config = dict(
    model='image denoising model',
    dataset='stained colorectal tissue patches (NCT-CRC-HE-100K)',
    train_examples=45211,
    image_size=32,
    crop_scale_min=1,
    horizontal_flip=True,
    task='denoising',
    loss='mse',
    noise_std=0.4,
    arch='unet',
    norm='groupnorm',
    hidden_act='relu',
    weight_standardization=False,
    widths=[64, 128, 128, 128],
    blocks_per_level=3,
    block='basic',
    attention=False,
    upsampling='pixel_shuffle',
    init='kaiming_normal',
    residual_init='none',
    optimizer='adamw',
    learning_rate=0.0012,
    beta1=0.9,
    beta2=0.95,
    eps=1e-08,
    magnitude_pruning=0.3,
    max_steps=6000,
    batch_size=256,
    epochs=34.0,
    lr_schedule='linear',
    final_lr_fraction=0,
    warmup_steps=1200,
    weight_decay=0.4,
)
Rows from block 11 of a small image denoising model, named by matrix and row number. Each number is 50 + 12 x the weight over its row's rms, rounded and kept within 0 to 99. All counts start at 0.
After each channel's rows are labels from the 100 images, of 14848, where the channel reaches its highest value: "responds to" is what is common among them. Only what is clearly more common there than usual is listed. The data: stained colorectal tissue patches (NCT-CRC-HE-100K).
# convs0: first 3x3 conv (model.decb.0.0.convs.0.weight, 128x256x3x3, each kernel summed), inputs 128-255

convs0.24:44 42 42 58 46 26 48 49 50 50 50 39 38 49 51 44 48 41 43 46 55 64 52 78 34 58 44 45 62 39 31 53 48 56 50 60 20 39 48 46 72 42 34 35 51 16 69 56 59 32 36 69 46 65 59 60 36 68 80 49 57 56 43 61 45 40 40 54 70 58 48 74 49 55 62 14 45 39 44 48 98 54 48 71 40 57 31 80 13 29 49 51 83 67 18 66 43 41 40 43 52 33 59 58 40 66 48 60 40 56 39 50 63 77 54 61 48 50 68 47 46 51 39 54 58 43 57 47
responds to: tissue: adipose tissue

convs0.53:63 26 44 54 43 44 45 60 56 48 27 48 76 59 62 61 55 58 70 57 34 52 48 54 51 55 29 38 46 52 54 61 70 63 37 46 42 45 82 55 77 85 64 63 23 16 47 44 29 11 79 57 43 42 74 47 57 70 60 51 36 53 24 32 31 42 58 29 46 30 58 43 69 54 38 41 52 46 38 38 53 52 44 49 53 53 77 63 64 74 83 58 54 76 75 27 49 52 71 50 58 54 49 54 56 52 44 46 49 61 43 22 40 51 45 53 64 47 49 63 30 32 72 24 51 87 61 79
responds to: tissue: normal colon mucosa

convs0.76:53 42 23 48 67 62 53 61 57 37 15 58 74 53 41 54 69 55 45 59 26 49 37 37 46 57 57 27 47 57 49 68 66 55 50 59 56 41 77 59 49 74 69 47 12 25 36 45 17 22 99 46 50 58 66 56 42 52 69 56 38 44 29 41 34 63 73 24 41 26 52 08 63 79 50 28 30 55 40 43 57 68 39 66 63 62 73 47 68 66 57 67 47 63 36 43 30 57 65 28 53 60 50 63 63 45 44 72 74 64 47 47 46 54 44 42 50 62 53 37 47 51 62 37 51 79 54 63
responds to: tissue: smooth muscle

convs0.30:47 49 40 46 60 53 66 63 52 41 39 47 43 57 44 60 41 48 29 52 41 51 64 00 44 47 43 40 39 48 57 62 52 47 36 61 75 46 58 23 68 23 50 27 54 21 40 47 43 51 94 34 63 44 46 57 51 29 49 43 55 25 62 39 30 46 46 26 35 32 55 60 59 62 49 33 38 49 35 31 58 64 31 38 44 54 42 57 21 49 80 49 68 42 46 40 39 70 23 57 47 57 38 42 46 55 46 55 26 58 49 53 54 44 62 38 57 47 56 55 35 64 49 50 67 26 33 43
responds to: tissue: lymphocytes

convs0.94:53 47 65 59 96 44 46 56 46 29 24 57 54 69 41 48 46 55 62 46 46 37 65 06 59 38 58 44 40 47 40 72 66 58 63 38 51 31 50 26 69 47 60 21 43 22 24 23 28 44 49 51 60 37 45 43 68 48 41 50 28 53 35 37 58 62 57 24 38 33 38 06 55 32 52 45 38 63 50 69 41 50 27 52 33 54 57 41 43 37 58 36 55 46 73 57 36 58 25 72 58 57 54 49 53 35 36 50 49 16 50 57 33 35 40 34 71 67 61 55 36 45 59 40 45 42 39 55
responds to: tissue: debris; tissue: lymphocytes

convs0.64:71 41 66 48 59 60 51 59 40 45 29 41 18 72 44 46 01 61 59 74 51 61 72 09 59 48 53 53 51 45 38 51 65 59 57 31 29 68 23 42 90 31 52 48 44 47 10 41 58 55 37 77 45 56 34 57 74 49 62 60 14 48 58 54 91 37 23 18 36 47 37 35 63 41 26 51 48 54 56 73 81 50 41 60 69 51 50 59 42 50 52 58 56 18 74 79 68 48 41 74 56 39 30 58 56 42 61 41 62 28 56 52 63 39 54 56 72 53 56 59 46 60 55 58 54 30 40 59
responds to: tissue: debris

convs0.56:54 39 43 39 87 53 45 61 50 43 42 57 60 62 50 65 38 48 73 55 34 33 55 26 37 63 53 55 57 52 44 59 47 54 43 54 62 48 99 34 53 76 56 48 38 39 34 27 53 41 83 43 64 51 58 62 52 47 60 55 38 42 44 45 68 76 51 12 57 29 60 38 61 70 25 59 47 53 38 59 52 54 59 67 58 39 65 53 68 45 52 60 72 64 54 41 26 60 44 62 48 55 64 62 51 35 44 78 34 77 61 59 45 44 62 47 66 53 44 50 23 41 55 60 67 84 57 55
responds to: tissue: smooth muscle

convs0.106:56 54 59 52 30 49 39 51 71 52 38 73 84 50 49 42 76 50 68 31 26 37 50 51 50 43 50 45 55 59 48 52 69 50 50 55 63 35 70 36 34 69 53 43 35 10 25 71 37 35 99 27 38 46 48 56 65 54 75 51 23 55 44 37 34 43 93 20 50 30 66 30 64 54 47 45 52 34 45 26 54 70 45 53 38 56 45 38 47 52 64 63 40 54 68 32 42 56 53 44 52 54 66 64 67 52 58 69 40 57 32 48 32 47 22 56 79 65 46 52 38 31 59 29 50 80 76 58
responds to: tissue: smooth muscle; tissue: normal colon mucosa

convs0.4:61 47 50 42 75 43 59 43 51 66 24 61 45 64 52 62 70 68 49 60 47 33 74 00 69 63 46 47 63 42 55 59 67 42 44 45 56 56 57 40 75 58 54 44 45 29 22 40 32 38 76 46 46 54 53 65 55 45 66 57 20 22 53 33 73 61 59 43 44 46 59 46 73 50 44 71 59 62 37 54 58 61 45 80 78 67 65 52 55 57 51 65 72 18 56 55 77 79 58 58 55 60 65 48 72 49 68 42 46 50 55 56 48 58 45 44 47 52 39 63 31 42 59 54 54 55 56 67
responds to: tissue: lymphocytes

convs0.66:60 38 40 43 24 43 60 51 51 36 48 40 68 30 35 45 46 65 47 66 30 52 35 75 41 66 50 64 39 53 51 43 68 63 34 46 42 32 56 61 74 99 54 58 41 40 48 28 35 34 55 68 37 54 67 41 46 47 59 44 38 50 37 46 29 58 31 29 61 39 58 57 71 61 42 21 55 49 42 24 48 55 26 64 62 56 54 36 68 66 52 70 35 50 25 46 27 48 67 63 52 71 40 67 60 52 52 72 59 99 39 34 42 57 33 55 39 37 73 45 42 36 47 36 25 99 80 51
responds to: tissue: normal colon mucosa

convs0.111:51 56 32 54 48 55 59 48 47 59 44 56 50 65 48 43 37 52 52 45 24 00 43 64 53 61 47 34 37 44 38 47 45 52 47 61 24 12 19 39 65 57 32 42 53 13 57 65 73 45 34 36 52 47 33 42 32 64 41 64 55 55 52 31 18 31 34 39 61 34 74 67 38 32 48 23 54 51 24 24 59 23 34 34 49 48 41 59 47 54 64 43 09 85 53 40 38 51 46 22 62 74 49 53 41 57 53 46 31 64 29 42 50 57 45 31 35 55 38 67 42 55 54 28 53 45 36 59
responds to: tissue: tumour epithelium

convs0.40:51 30 35 58 76 44 62 74 50 25 13 46 63 41 32 66 48 68 54 62 48 64 64 15 64 35 27 48 59 57 51 74 69 52 24 54 52 60 70 45 58 69 53 54 35 25 02 36 50 27 97 55 45 57 62 53 45 34 62 45 23 51 36 40 65 56 62 23 53 29 39 05 49 50 38 63 31 57 38 62 36 58 59 59 54 57 66 72 81 55 68 65 73 32 62 31 44 51 60 55 48 50 54 68 56 42 39 60 53 50 45 44 40 59 49 44 60 46 31 40 37 49 51 46 54 59 71 51
responds to: tissue: smooth muscle

convs0.79:58 36 64 41 56 43 46 58 29 25 21 42 48 69 44 46 15 56 66 99 63 67 63 41 45 50 55 48 50 49 33 61 70 69 58 32 21 70 27 44 81 50 62 43 51 49 06 33 64 53 46 69 38 54 41 54 63 57 69 54 11 34 70 34 74 40 35 28 36 41 35 40 67 33 10 50 47 51 50 76 67 57 43 63 48 50 56 71 49 46 55 56 49 19 91 60 67 56 50 60 55 48 30 54 67 36 50 40 57 18 60 38 72 53 46 44 68 68 31 64 50 55 64 56 61 56 49 66
responds to: tissue: debris

convs0.78:66 50 21 56 54 41 54 53 56 49 31 51 69 52 43 47 59 54 46 42 16 31 43 74 55 56 49 35 42 44 37 55 52 59 47 52 69 16 89 59 51 80 55 54 41 22 75 45 13 35 82 45 52 52 70 50 36 39 67 40 47 41 32 56 35 50 64 40 61 51 52 37 60 74 52 36 28 46 29 31 37 55 38 47 36 52 56 35 69 67 76 67 39 73 19 12 31 56 59 22 44 70 77 52 76 54 45 68 62 73 40 41 37 39 41 60 52 60 78 37 37 26 66 27 32 75 50 56
responds to: tissue: normal colon mucosa

convs0.10:72 38 25 57 70 47 53 39 34 42 31 35 67 55 24 48 61 70 74 88 41 74 65 54 63 49 65 47 47 64 46 55 73 70 44 30 24 61 64 49 66 73 53 49 33 36 28 30 32 25 62 68 44 50 69 66 57 45 61 53 06 43 51 47 67 50 46 12 36 29 52 08 55 72 36 50 35 59 43 71 59 71 48 69 76 66 65 59 51 62 58 69 59 37 49 60 33 67 50 46 46 77 45 53 67 39 58 71 63 68 71 41 55 55 54 55 46 56 54 34 48 40 66 45 42 81 53 58
responds to: tissue: debris

convs0.91:66 30 54 63 41 52 47 54 32 68 53 32 64 53 56 54 33 47 51 54 35 11 33 85 49 50 38 37 25 60 58 58 57 42 44 44 59 24 51 69 78 70 65 71 54 05 71 54 36 60 52 58 53 43 54 53 31 51 58 54 58 55 47 52 23 54 56 34 66 48 89 79 66 29 39 36 53 58 51 44 65 28 38 64 48 55 68 71 58 64 39 68 10 53 47 40 11 33 55 40 40 77 39 58 43 60 37 43 49 61 24 34 24 51 45 68 43 50 64 67 20 46 36 28 48 84 54 48
responds to: tissue: normal colon mucosa

convs0.71:43 74 71 55 26 52 60 59 59 56 58 53 23 55 49 56 16 65 47 68 62 21 34 31 65 65 50 63 56 36 47 27 41 62 45 41 76 33 31 53 61 60 76 52 54 39 28 51 36 65 28 55 54 58 36 57 51 27 69 24 56 57 59 33 31 74 42 37 54 59 75 61 67 44 47 58 73 61 30 40 75 56 42 50 79 48 54 41 69 73 62 67 24 32 47 41 38 53 47 64 65 56 67 50 55 78 62 21 42 50 49 59 59 61 63 41 26 26 51 69 36 53 55 51 57 48 58 56
responds to: tissue: adipose tissue

convs0.119:60 47 26 51 37 59 48 52 61 49 43 59 86 49 43 49 84 56 40 46 23 40 33 47 45 59 43 58 34 48 46 59 57 57 49 67 64 08 95 51 49 76 48 54 37 25 66 56 16 17 99 28 47 53 66 41 38 43 73 49 61 41 24 59 21 58 78 25 59 40 67 43 55 81 76 46 53 58 44 27 44 57 45 45 36 58 67 46 62 55 58 76 41 64 25 23 31 60 65 42 50 75 62 58 55 59 47 76 58 78 39 28 38 48 41 59 47 69 58 38 41 41 75 41 37 76 66 52
responds to: tissue: mucus

convs0.112:50 45 55 48 67 51 43 66 39 39 33 34 32 67 59 44 29 62 52 70 57 72 80 20 52 39 52 53 61 56 35 56 51 37 48 31 42 73 37 40 65 17 44 49 53 48 00 13 55 58 37 76 43 53 23 49 82 51 45 57 17 32 58 47 58 48 44 45 29 47 31 35 52 36 32 52 37 50 57 80 69 69 50 55 65 50 37 58 39 32 49 39 62 33 83 66 76 49 40 83 50 40 23 56 58 36 52 43 47 25 59 53 59 26 56 53 54 43 38 51 45 62 56 64 60 27 25 51
responds to: tissue: debris

convs0.43:35 43 39 58 73 41 42 61 53 56 49 40 48 74 30 46 38 48 48 67 47 27 65 10 48 58 52 33 47 54 34 47 55 44 38 54 51 39 68 31 69 53 56 52 67 29 23 53 38 41 50 56 46 82 43 62 19 50 51 39 63 36 63 77 61 45 44 23 46 34 73 43 53 32 39 37 61 48 42 81 61 47 33 49 81 52 61 58 53 30 55 44 69 53 38 58 34 68 69 42 47 50 59 43 50 60 53 76 41 61 53 48 51 60 50 37 46 54 58 58 28 63 59 65 57 49 45 54
responds to: tissue: lymphocytes

convs0.105:46 41 57 43 88 59 49 44 12 34 15 39 40 59 42 45 16 59 55 71 57 78 81 16 55 42 51 50 66 48 39 56 53 50 37 40 29 77 42 41 64 21 49 41 41 55 00 33 54 57 40 70 50 59 44 50 70 43 47 60 38 40 66 47 76 60 24 45 34 42 24 27 65 41 32 55 46 52 56 81 64 59 45 58 67 54 49 79 45 36 49 45 69 32 63 61 78 60 41 65 46 47 33 60 55 25 51 38 46 36 63 67 69 42 62 49 45 39 29 41 36 61 55 62 55 35 22 37
responds to: tissue: debris

convs0.3:78 79 61 62 30 44 42 63 65 49 70 57 43 64 67 61 39 76 62 34 38 28 29 26 51 40 49 65 60 44 47 56 57 53 31 44 77 58 50 57 60 54 52 61 44 25 49 46 57 44 56 42 43 62 65 70 51 73 38 40 60 60 48 55 70 72 41 50 68 40 92 65 79 40 42 57 59 59 51 39 44 59 48 84 54 63 65 48 47 55 44 82 43 37 54 53 40 59 62 72 44 48 79 53 67 62 40 53 35 79 62 61 44 55 51 33 46 43 62 76 17 63 45 50 76 79 43 59
responds to: tissue: adipose tissue

convs0.100:63 34 27 57 39 51 51 63 44 41 48 39 76 66 33 68 53 62 45 51 37 53 48 57 60 50 64 36 31 47 46 54 73 68 38 19 38 40 78 63 54 67 54 73 32 26 48 23 30 22 53 49 53 55 59 55 28 51 89 53 31 48 31 47 31 56 29 34 41 36 30 42 73 55 33 45 48 49 36 47 67 66 51 54 73 59 79 49 72 63 64 70 32 66 46 46 32 47 55 33 47 63 37 55 63 24 46 67 77 70 29 29 39 52 48 51 35 51 48 46 50 36 61 25 44 85 70 70
responds to: tissue: normal colon mucosa

convs0.26:42 62 09 42 82 53 47 40 43 16 48 30 42 31 37 43 30 59 42 64 50 56 68 41 27 48 39 64 60 42 31 55 64 36 59 43 33 26 48 49 46 36 36 32 28 16 41 37 36 30 62 31 45 60 61 53 33 60 60 51 45 64 57 49 51 51 39 35 45 33 56 40 50 62 48 38 26 53 35 42 25 49 36 64 46 54 34 60 39 29 58 60 32 55 52 47 53 62 43 37 52 61 40 32 57 24 38 63 32 57 44 44 63 51 59 45 36 56 49 37 53 70 49 65 35 32 48 31
responds to: tissue: debris; tissue: smooth muscle

convs0.92:54 47 47 58 27 56 53 47 41 40 49 39 66 69 41 37 57 40 33 45 60 11 50 03 51 52 58 56 38 36 34 47 50 47 41 44 36 41 59 48 62 35 48 39 63 14 40 49 60 50 74 76 35 63 55 49 42 67 72 64 40 54 48 45 55 27 39 43 82 38 77 63 49 50 32 27 67 41 26 44 65 40 20 53 59 45 46 63 52 59 64 41 52 59 43 70 39 54 43 61 53 60 40 47 44 56 57 55 46 59 47 39 60 54 61 36 33 43 57 78 36 37 35 38 51 43 33 43
responds to: tissue: debris

convs0.25:61 35 78 41 42 55 48 47 60 47 46 48 66 43 66 47 56 62 69 20 25 20 40 15 38 35 44 36 41 45 44 54 61 56 46 64 60 46 79 78 42 46 56 36 44 45 40 57 51 61 88 34 52 52 52 56 79 48 55 59 28 26 43 59 42 38 53 24 35 22 66 47 49 57 52 38 82 51 39 33 32 51 34 39 42 61 59 52 62 50 52 55 16 40 54 29 31 32 69 55 44 40 61 60 57 50 61 63 48 14 43 40 39 43 44 51 90 55 38 67 43 37 49 23 50 80 64 59
responds to: tissue: smooth muscle

convs0.107:67 40 19 52 56 46 58 49 37 36 40 39 50 74 29 39 22 55 52 84 43 68 53 22 43 55 55 49 46 57 31 54 46 56 39 33 40 69 69 42 56 24 42 39 23 42 58 33 37 37 62 67 49 67 51 54 22 43 53 42 41 43 43 47 57 62 05 24 44 33 44 36 54 48 54 44 38 67 49 64 75 54 24 52 81 48 47 55 44 38 58 39 72 68 64 46 44 67 39 43 67 52 31 63 53 41 63 64 45 50 56 62 50 69 50 36 26 62 39 47 38 55 73 54 36 46 45 38
responds to: tissue: debris

convs0.27:63 44 57 49 23 41 52 42 47 76 76 35 61 60 61 64 48 51 61 32 42 30 48 73 45 49 42 38 35 55 70 64 70 58 35 53 50 47 43 58 62 72 67 68 65 50 78 50 54 64 55 66 36 31 40 56 37 58 49 55 57 46 61 56 52 44 40 33 53 59 76 99 71 41 57 41 58 61 42 40 79 45 50 60 42 53 78 60 76 64 47 75 26 80 44 44 42 38 99 48 62 62 53 60 59 69 46 56 54 65 51 23 35 52 52 81 54 61 81 84 47 39 48 53 55 61 80 71
responds to: tissue: normal colon mucosa

convs0.0:62 49 44 37 33 55 59 53 26 48 34 25 68 52 34 72 60 57 55 61 42 49 48 88 53 69 53 62 36 49 37 53 64 54 49 35 35 44 50 60 74 99 60 71 45 34 50 41 33 36 48 73 46 52 42 57 53 57 78 40 44 44 34 53 42 57 35 19 45 47 48 63 51 47 44 59 62 49 36 45 69 51 50 72 52 60 76 56 69 72 57 62 52 98 49 49 35 64 65 47 51 80 41 70 67 41 48 59 55 82 46 50 27 50 45 64 49 59 56 65 27 16 65 23 49 93 58 74
responds to: tissue: normal colon mucosa

convs0.41:54 38 44 40 39 39 49 51 61 13 21 47 59 59 36 47 44 68 36 70 34 56 29 35 50 29 52 46 44 40 65 63 49 57 31 51 55 55 99 48 63 60 82 44 38 29 08 34 26 45 73 39 62 48 72 49 65 53 34 56 23 39 28 46 44 62 41 43 46 37 64 27 62 74 21 66 43 59 38 63 40 66 63 69 54 58 67 36 47 51 52 51 67 43 61 51 23 44 45 60 49 47 33 67 59 48 64 63 55 54 60 38 25 53 45 30 28 43 47 35 31 39 62 46 43 68 43 49
responds to: tissue: smooth muscle; tissue: lymphocytes

convs0.98:60 45 38 66 61 43 26 58 35 38 37 42 78 40 36 42 43 80 44 57 26 39 51 47 64 55 57 50 45 54 16 48 60 55 45 66 31 51 43 06 59 44 38 36 34 38 32 52 29 28 71 47 56 55 37 60 33 73 74 64 56 37 40 48 55 26 42 41 36 28 42 39 45 36 55 38 32 45 40 88 59 44 44 40 57 54 47 43 36 25 72 28 66 53 48 42 28 63 49 29 51 59 47 44 57 41 57 45 56 52 47 45 51 49 26 51 50 78 47 39 50 41 60 53 52 57 41 57
responds to: tissue: lymphocytes