config.toml
model = "image denoising model"
dataset = "stained colorectal tissue patches (NCT-CRC-HE-100K)"
train_examples = 45211
image_size = 32
crop_scale_min = 1
horizontal_flip = true
task = "denoising"
loss = "mse"
noise_std = 0.4
arch = "unet"
norm = "groupnorm"
activation = "relu"
weight_standardization = false
widths = [64, 128, 128, 128]
blocks_per_level = 3
block = "basic"
attention = false
upsampling = "pixel_shuffle"
init = "kaiming_normal"
residual_init = "none"
optimizer = "adamw"
lr = 0.0012
beta1 = 0.9
beta2 = 0.95
eps = 1e-08
magnitude_pruning = 0.3
steps = 6000
batch_size = 256
epochs = 34.0
lr_schedule = "linear"
final_lr_fraction = 0
warmup_steps = 1200
weight_decay = 0.4
Rows from block 14 of a small image denoising model, named by matrix and row number. Rows with one number belong to one channel. Each number is 500 + 40 x the weight over its row's rms, rounded and kept within 0 to 999. All counts start at 0. Numbers have three digits each.
Before each channel's rows are labels from the 100 images, of 14848, where the channel reaches its highest value: "patch colour" is the nearest of a few named colours to the mean colour under the peak. Only what is clearly more common there than usual is listed. The data: stained colorectal tissue patches (NCT-CRC-HE-100K). In brackets: how many of the 100, against the usual share in percent.
# convs0: first 3x3 conv (model.decb.1.0.convs.0.weight, 128x256x3x3, each kernel summed), inputs 0-127
# convs1: second 3x3 conv (model.decb.1.0.convs.1.weight, 128x128x3x3, transposed, each kernel summed), outputs 0-127

patch colour: brown (37 vs 10.9)
convs0.125:469469404479473483461477498486441402497484490490456458485476463481491483486462475451472469471476480480410471471469496483404478467496483466497463463477503416483476481478501451484525483496487473488397485409471492488504493487502456477451429493482396459487473470439471484518477471470458501518471477487475428460485502483487403463478462492458488482495530448519477484460462466505498467426476
convs1.125:522548499596539518507510469484531529511467494508518451514513450467461541517574495490508523540550449504501539530420609569510543506530564468478544497514571534481463450555468501536503481534489561461503531532506524564547496490449521491500506466464543525519493470448539517466449550458519560527480545466565519589505604485474440518555486513541542438537585546549589505461452474488516491511491

patch colour: purple (40 vs 3.3)
convs0.97:505508484507484505510514495486525506485489524514527522498513529501532508522526511511532497523526511517487512507523500522502511517498510512474490511476506510520503514494497509518533497514489530524505507479528504485517520526511501516499489512521497503476515514495503480490522506516501526531536488521494494508516491520531492493526507487527508526574489499469505497495515526507472513483501
convs1.97:469577527526475437491506475486443589492514492534469580465505504458495537524447509508509504368452531504417452510445526556512532539512468500485525568476528556498513463503452536518556515512483532550470541414490505475499494482543415471521487460520441448476486517516491509441473452515560494608461463476483471495495464486500438575426501552500474589484458500479475543503533474517536458552538

patch colour: pink (67 vs 35.6)
convs0.102:501508480498475527482536482471497495523503502525512516546518504516467515483496489477504527479491527521486542539534537515507479487525536488518528503523495484537489501502533476474507469487540508502498433453504543531474449493523523486493506487441506486499505491508515520540506461510530511558474510482471460500506492470522500479486468495500500531527519496543473454497486511509496483497448
convs1.102:443501545491511491521551465434498496540537420499566513446489558531496531521482505547533457433544497551535501497577465501525519538446540490576457425532515547589538520459503497496530467485543497638492519448529507508494506529497557410575477490489451472482489503553434506437508489502533490493509496450529438468478526500540498516497549483498436463530499507465460489428582558568466504550515

patch colour: white (87 vs 29.4)
convs0.37:479479422487471501467467500493438407502522504504459476493489459478498477493463478459477468517474518461415500467477480509409491487484490452497466469506504410493460475496486463495538493507503469498407518423504501498510537474494458470476429487483407476509483458452504498534490464441459513532468508473492436476536518475491424462488469481479476504566570430538494490466483487502507482419496
convs1.37:500565496578542588526546457513515495466495435480473496459492531479536464489464563452597433503441469471460466470407483517448551440494488479521457432524527426461497497514441455511517481535507454476479476473547502505455375443451524532554507435488496511506489482407542542542548546499471503512521455531496551481484528509490489526540450474549471529501470548551482499543473482427565494493498

patch colour: grey (37 vs 17.5)
convs0.124:442502491485484508512512513494495477494475508482510497454475467485505495498493488493509491477491494481462485496498511535496479501480547458491484477426491462526456467528487474489506509516511490535502540471470517512495492488538497524450471529526509455498516500472474517516502480475503563529489509464510450483470485479488456460511506502464506520488484437466518505470486499517472502489558
convs1.124:461451504487490498463552475442506533516559430491506488456471501477468483502510486488528488388565522544492469536569450541463497489569484527484455503477517628580532503433480512521551492495537456590435480441490486428525509461462541528544482426501426468444484510553475501534557500522541539476480513440506463531480510536515499527454517516550450471498500472423451540443520536582493524489541

patch colour: pink (78 vs 35.6)
convs0.19:529532509511549487527491498481483493496495518544486506500485500493505488489513482489495471531505540500511521471533457510487477494502493467509511503513478505474508494461493500511500505470470496497524489527554530486500541482451514516496498479505510507479468494499524540477459496504505501506535473495483535470492518541502533544522528460528525474461490511508525511489532457496521464519483
convs1.19:483524539509546432516510487457488566521572378497551559489468471488474489531487493515529503441518498485549490525521486436457465562533513512486430542476495514556487462393504451481553465527487471517470529489524498512532508502502483456554493463520475506385509481565486535540591514517461542490388545417513482521436476504485544542523554558474442485502477486471432493492463522582544473511490

patch colour: brown (51 vs 10.9); grey (40 vs 17.5)
convs0.72:525516485532495495510509507496520495518520525526525523510540503514564500502486523511484500525516523520503530518492496539500538466504544510554494497501522495527490497534531490525532526526564491540481542509502511516546521516566463503500485505521506501523501523503540499542500506509497522522515508513523490460550490489466486512507513511479490538549524516524505486500499491511505510493540
convs1.72:507540492554464538478500493505474519493491411516475514400447507362471496477518467560482492430531519510508513532492434545479543529471493509459464479460525455482543526478521497512538496490483513584473578501500491406494467421449502494566448519493469557463511469549444494565521497430487543486456478387542520529490545477502563499485545530542462472441446476456455453469535537525480517525538

patch colour: white (75 vs 29.4)
convs0.112:484512499461501491492484482482502497488450463448492500418472474504537477433512470504505468456477442479491478487490509455487458459474481490473486507455485499493513509466513505487491508508484503470483479476537491488546508524514522495492486491482499493455514508471475460528476515484497516394503460491454484486491478521502482488523480481506513466383579504577479468497494487499516471441481
convs1.112:444492505464534494438545565526545462490565377530561480456506482496466414506528481583519502466526491546516491474592435459477486494484503532545478490488540516559506514510464507539505467421526450568491434429555498428488468493488535482548459480481445515445523495506509529583527532490493531411498494487472497538455501529536492515547535509477505470547454420388478513510523552528474500462524

patch colour: brown (39 vs 10.9)
convs0.10:509479535444517463501507579470506518517493492503496534477458514520480485464469485500499528474533492550503533514524506456514522474498461533508551517498528557496499509468495533492497514492427531421516478480473498469510483461467503481459532503482535514460498515504453443455550538546541441437532514526505528486500473515515511506495515502539539493461486547508511520504501497505545520501482
convs1.10:504515499489524467495514532517504540489559379526497530462485478494477522519512486518497520443545516513505474502632434435550521513489516470510416530493528551580527462471494456434519474453521463540476524449531541459507481485511505426589480504517419464431514529574475513530525483532490533463462494423488519541495514544530489525491510506468415490500487391421461515513557582532507554504489

patch colour: purple (30 vs 3.3)
convs0.108:492504492512472490494533481457478524483474511515468469519484522446534489485458509497459494389468486470494485487488511493530498494477493496481496525483493500487489473476478514539450439498484494478482455506454503502444450524483501543533457503491479531414477511495517485466483474469435485460476501507451501491434487460468502457470484537503477486484432490421495505438493470482494524485450
convs1.108:499522552475436421501471553497459572503541407514498472454471524497474501489518517529538488417583530536492495471508454495461481518506440516465458546496505513532586458476481536514533496448533525477426480484505527466492513548542521447599478506510421538461481506566514578589599483526483454466394492398489470513435520492490523518521506533491483465529525496457470503469501565550506494484504

patch colour: pink (65 vs 35.6)
convs0.0:476509513486507495492498511480470500500545508514485488529487505495474484498509501506489503491520538526497503522504481470487495503535507494504499480500496507469503499508467508530500469517526475518500499478459481487507529509495484498490491476481498506542530461510520527371485497504512503502515490495509505508472476505506473479475519501463505489530384486382473490505511507488488491520419
convs1.0:497562545459449428499432535543537539487530409448461537460524435467460466479509523553477448412611489538528525475555498488484477475552460463506470521463508500556512520455557492477518454478530453468457540484514473470510398508488437452558472492531469442509529517524487587462543459521484444542420517492503477528488531544512509589487557508444480499494501461432469543468548516495523491538483

patch colour: white (98 vs 29.4)
convs0.27:506523522452511503523494524527498497491540465547486521447453499489424470471502458518484498454491464511507495467517516467495477512495476472505504491440497481504465485491486528499549455448475482465503460481477483537462508513457527471462505509466498456481485505477439469397474496502488502522516464463479531525426479484488509503477508485496509445580448503408486504495517484487503474502460
convs1.27:470502471563488447463495501532492471437518424475492478511554505437471467487508468515445500519520497446502485487501489513415494486543539508457421508494528527437495502498514479513557479495504510400480537488553519417555504481476455522530475525392387443481496548521506548500569520532474536512539481490518523512477558536567568533551510605484546491522538473509383509454501541520540535566497

patch colour: pink (65 vs 35.6)
convs0.17:476533527487516502524481506522501501498527495568498501465513495520488480501495505518493498488540448508483504486503483520485510486510515516501515573505483498536494517515495498499545514490490507471500505497504520519509458496486495511520506510493494497529510534524487513531515473524518484508495517465515527507519486516520502496509502506550508512538516498561512516485527510507536533478483
convs1.17:471472541559541447443533579472533451450505466450498521428468502537575458476537501565511576444512541529486495471474434559533432470541533532525499552471512488570502478409534545484451471521506507458529532473515520492498534481466439488440605524505458531542479487515494476471473452526481520516536481483395445510516531564534500457498539566487500462516520440457500551495493593436489515491538

patch colour: purple (25 vs 3.3)
convs0.64:473499492502477479496495493509497503496448496459483469460507485498574510516512488519491493569486484506510513509484512517514480514492516503493516502493488506537501501522500495466497488512527500512503507506513494498517507492515495471502478518508489492518507466491542489550524492488508555457487515497508482506563485503495492474475501497520501534471557486557511490496497486484501504490527
convs1.64:478468484414469497544502539457507502493477488558524496485516586480532549507539502475476426462557504523542436476565483470490518491492571474488469500457543477554489555446479463454511497474498444556515554530503506476550555469535511436533530481510467454409454535589505555517511515561460517474459480556471450487526603529540484506520519495442525509532573454395495489567433452458553505505462

patch colour: pink (63 vs 35.6)
convs0.104:510528502487528490505530513480500528498515493490498487488453463493472478502547488483504464385476465492512466501508549440502491501495489465475496501442508497491486447480518489517518524534478504510494448479450506456572458484533507513488507503541481502385501503508474501547535491509504525481498442512470530520498487493488513522507510475496510498513526506475455518521516519516565560467462
convs1.104:504531478533547491496565529475549513512528457445546540422477516495504594521524520530545480502539527509607568508563430444511463455501480501491467504491477502502511512477523505473484517427503518529509530447532508457500476528462497460586456524480480499500533462573420516543591482534531515484436539461479554549521521470528541489481618610454462507498550471457418533491521567511459504517492

patch colour: brown (47 vs 10.9); black (33 vs 2.7)
convs0.1:505481503496504505505544510515499506498472502442505532486491494483514509457507525478508543484516503487527491519495519510546479502484503502458543517478494519502509486459503532461491486526479506508535466546475530480516451491454515488538558499515528507481510504528511500531517471538529509490510451521505560490519483511482526547514494496506530497443583525557502497521514548530506511520501
convs1.1:493508501510534464496492508505499524525548391477495510467485492453493548519523502562534496435597492528576510506625450446550514533527503496541432525474489578548527479465522473445528460423528438589516503429531538446514506505497516450580461499482439467459481497549480528510521485510521534468460467431507538505479503497536558561527558522502501501461490480402448494496564570538501532507475

patch colour: grey (40 vs 17.5)
convs0.120:485489497506512536500517518535487513485480513513514522522503512481502538532529494451510508503490461519533520505486511530501471509496536468520497494507479515509497525542461526483519513452503496541515522491521508530422510512473521547507483506515517518533522519492492505565523479487528485501529555533510490529506480525524521515497513497502504497467504468538500509492488509496470534473531
convs1.120:466484510511509482459587488508552521517575431534488488433477475479470495505552464551518511469564509503517500551553460455491477519535472507433442495426499562572523543416507534476550445459495481561461443509518466454535490514477525474598476472453442516465491541557499533557497473511473547465430487412470519493430522516528493517520560471463458480524530509434436477471498599577510529503507

patch colour: black (79 vs 2.7)
convs0.14:495533514517521503516482515532528533507525521485540499544495471479440479499521464548544525498515453526526500519489525512527465513523459550519487520556509536480506481473482524510500507485494496525502460527476498524456497516450554527512592469516504559488537531551514511447536550549558473460502510520504516501457507543528532513541540480529490505477467553435499523487514520512476533494444
convs1.14:493518468522459469475501523509547538548576400502470544417465505477482518526524541542521506431576522544555496525579482504545520513456498479492433528438510561566478485474514462498553514428532480566524552457535515505570472493504479386533440492514449500488493488608520523517510429533442535503471477460519479518413511528515508539498561552471492499496547500481440513474573551551510512498480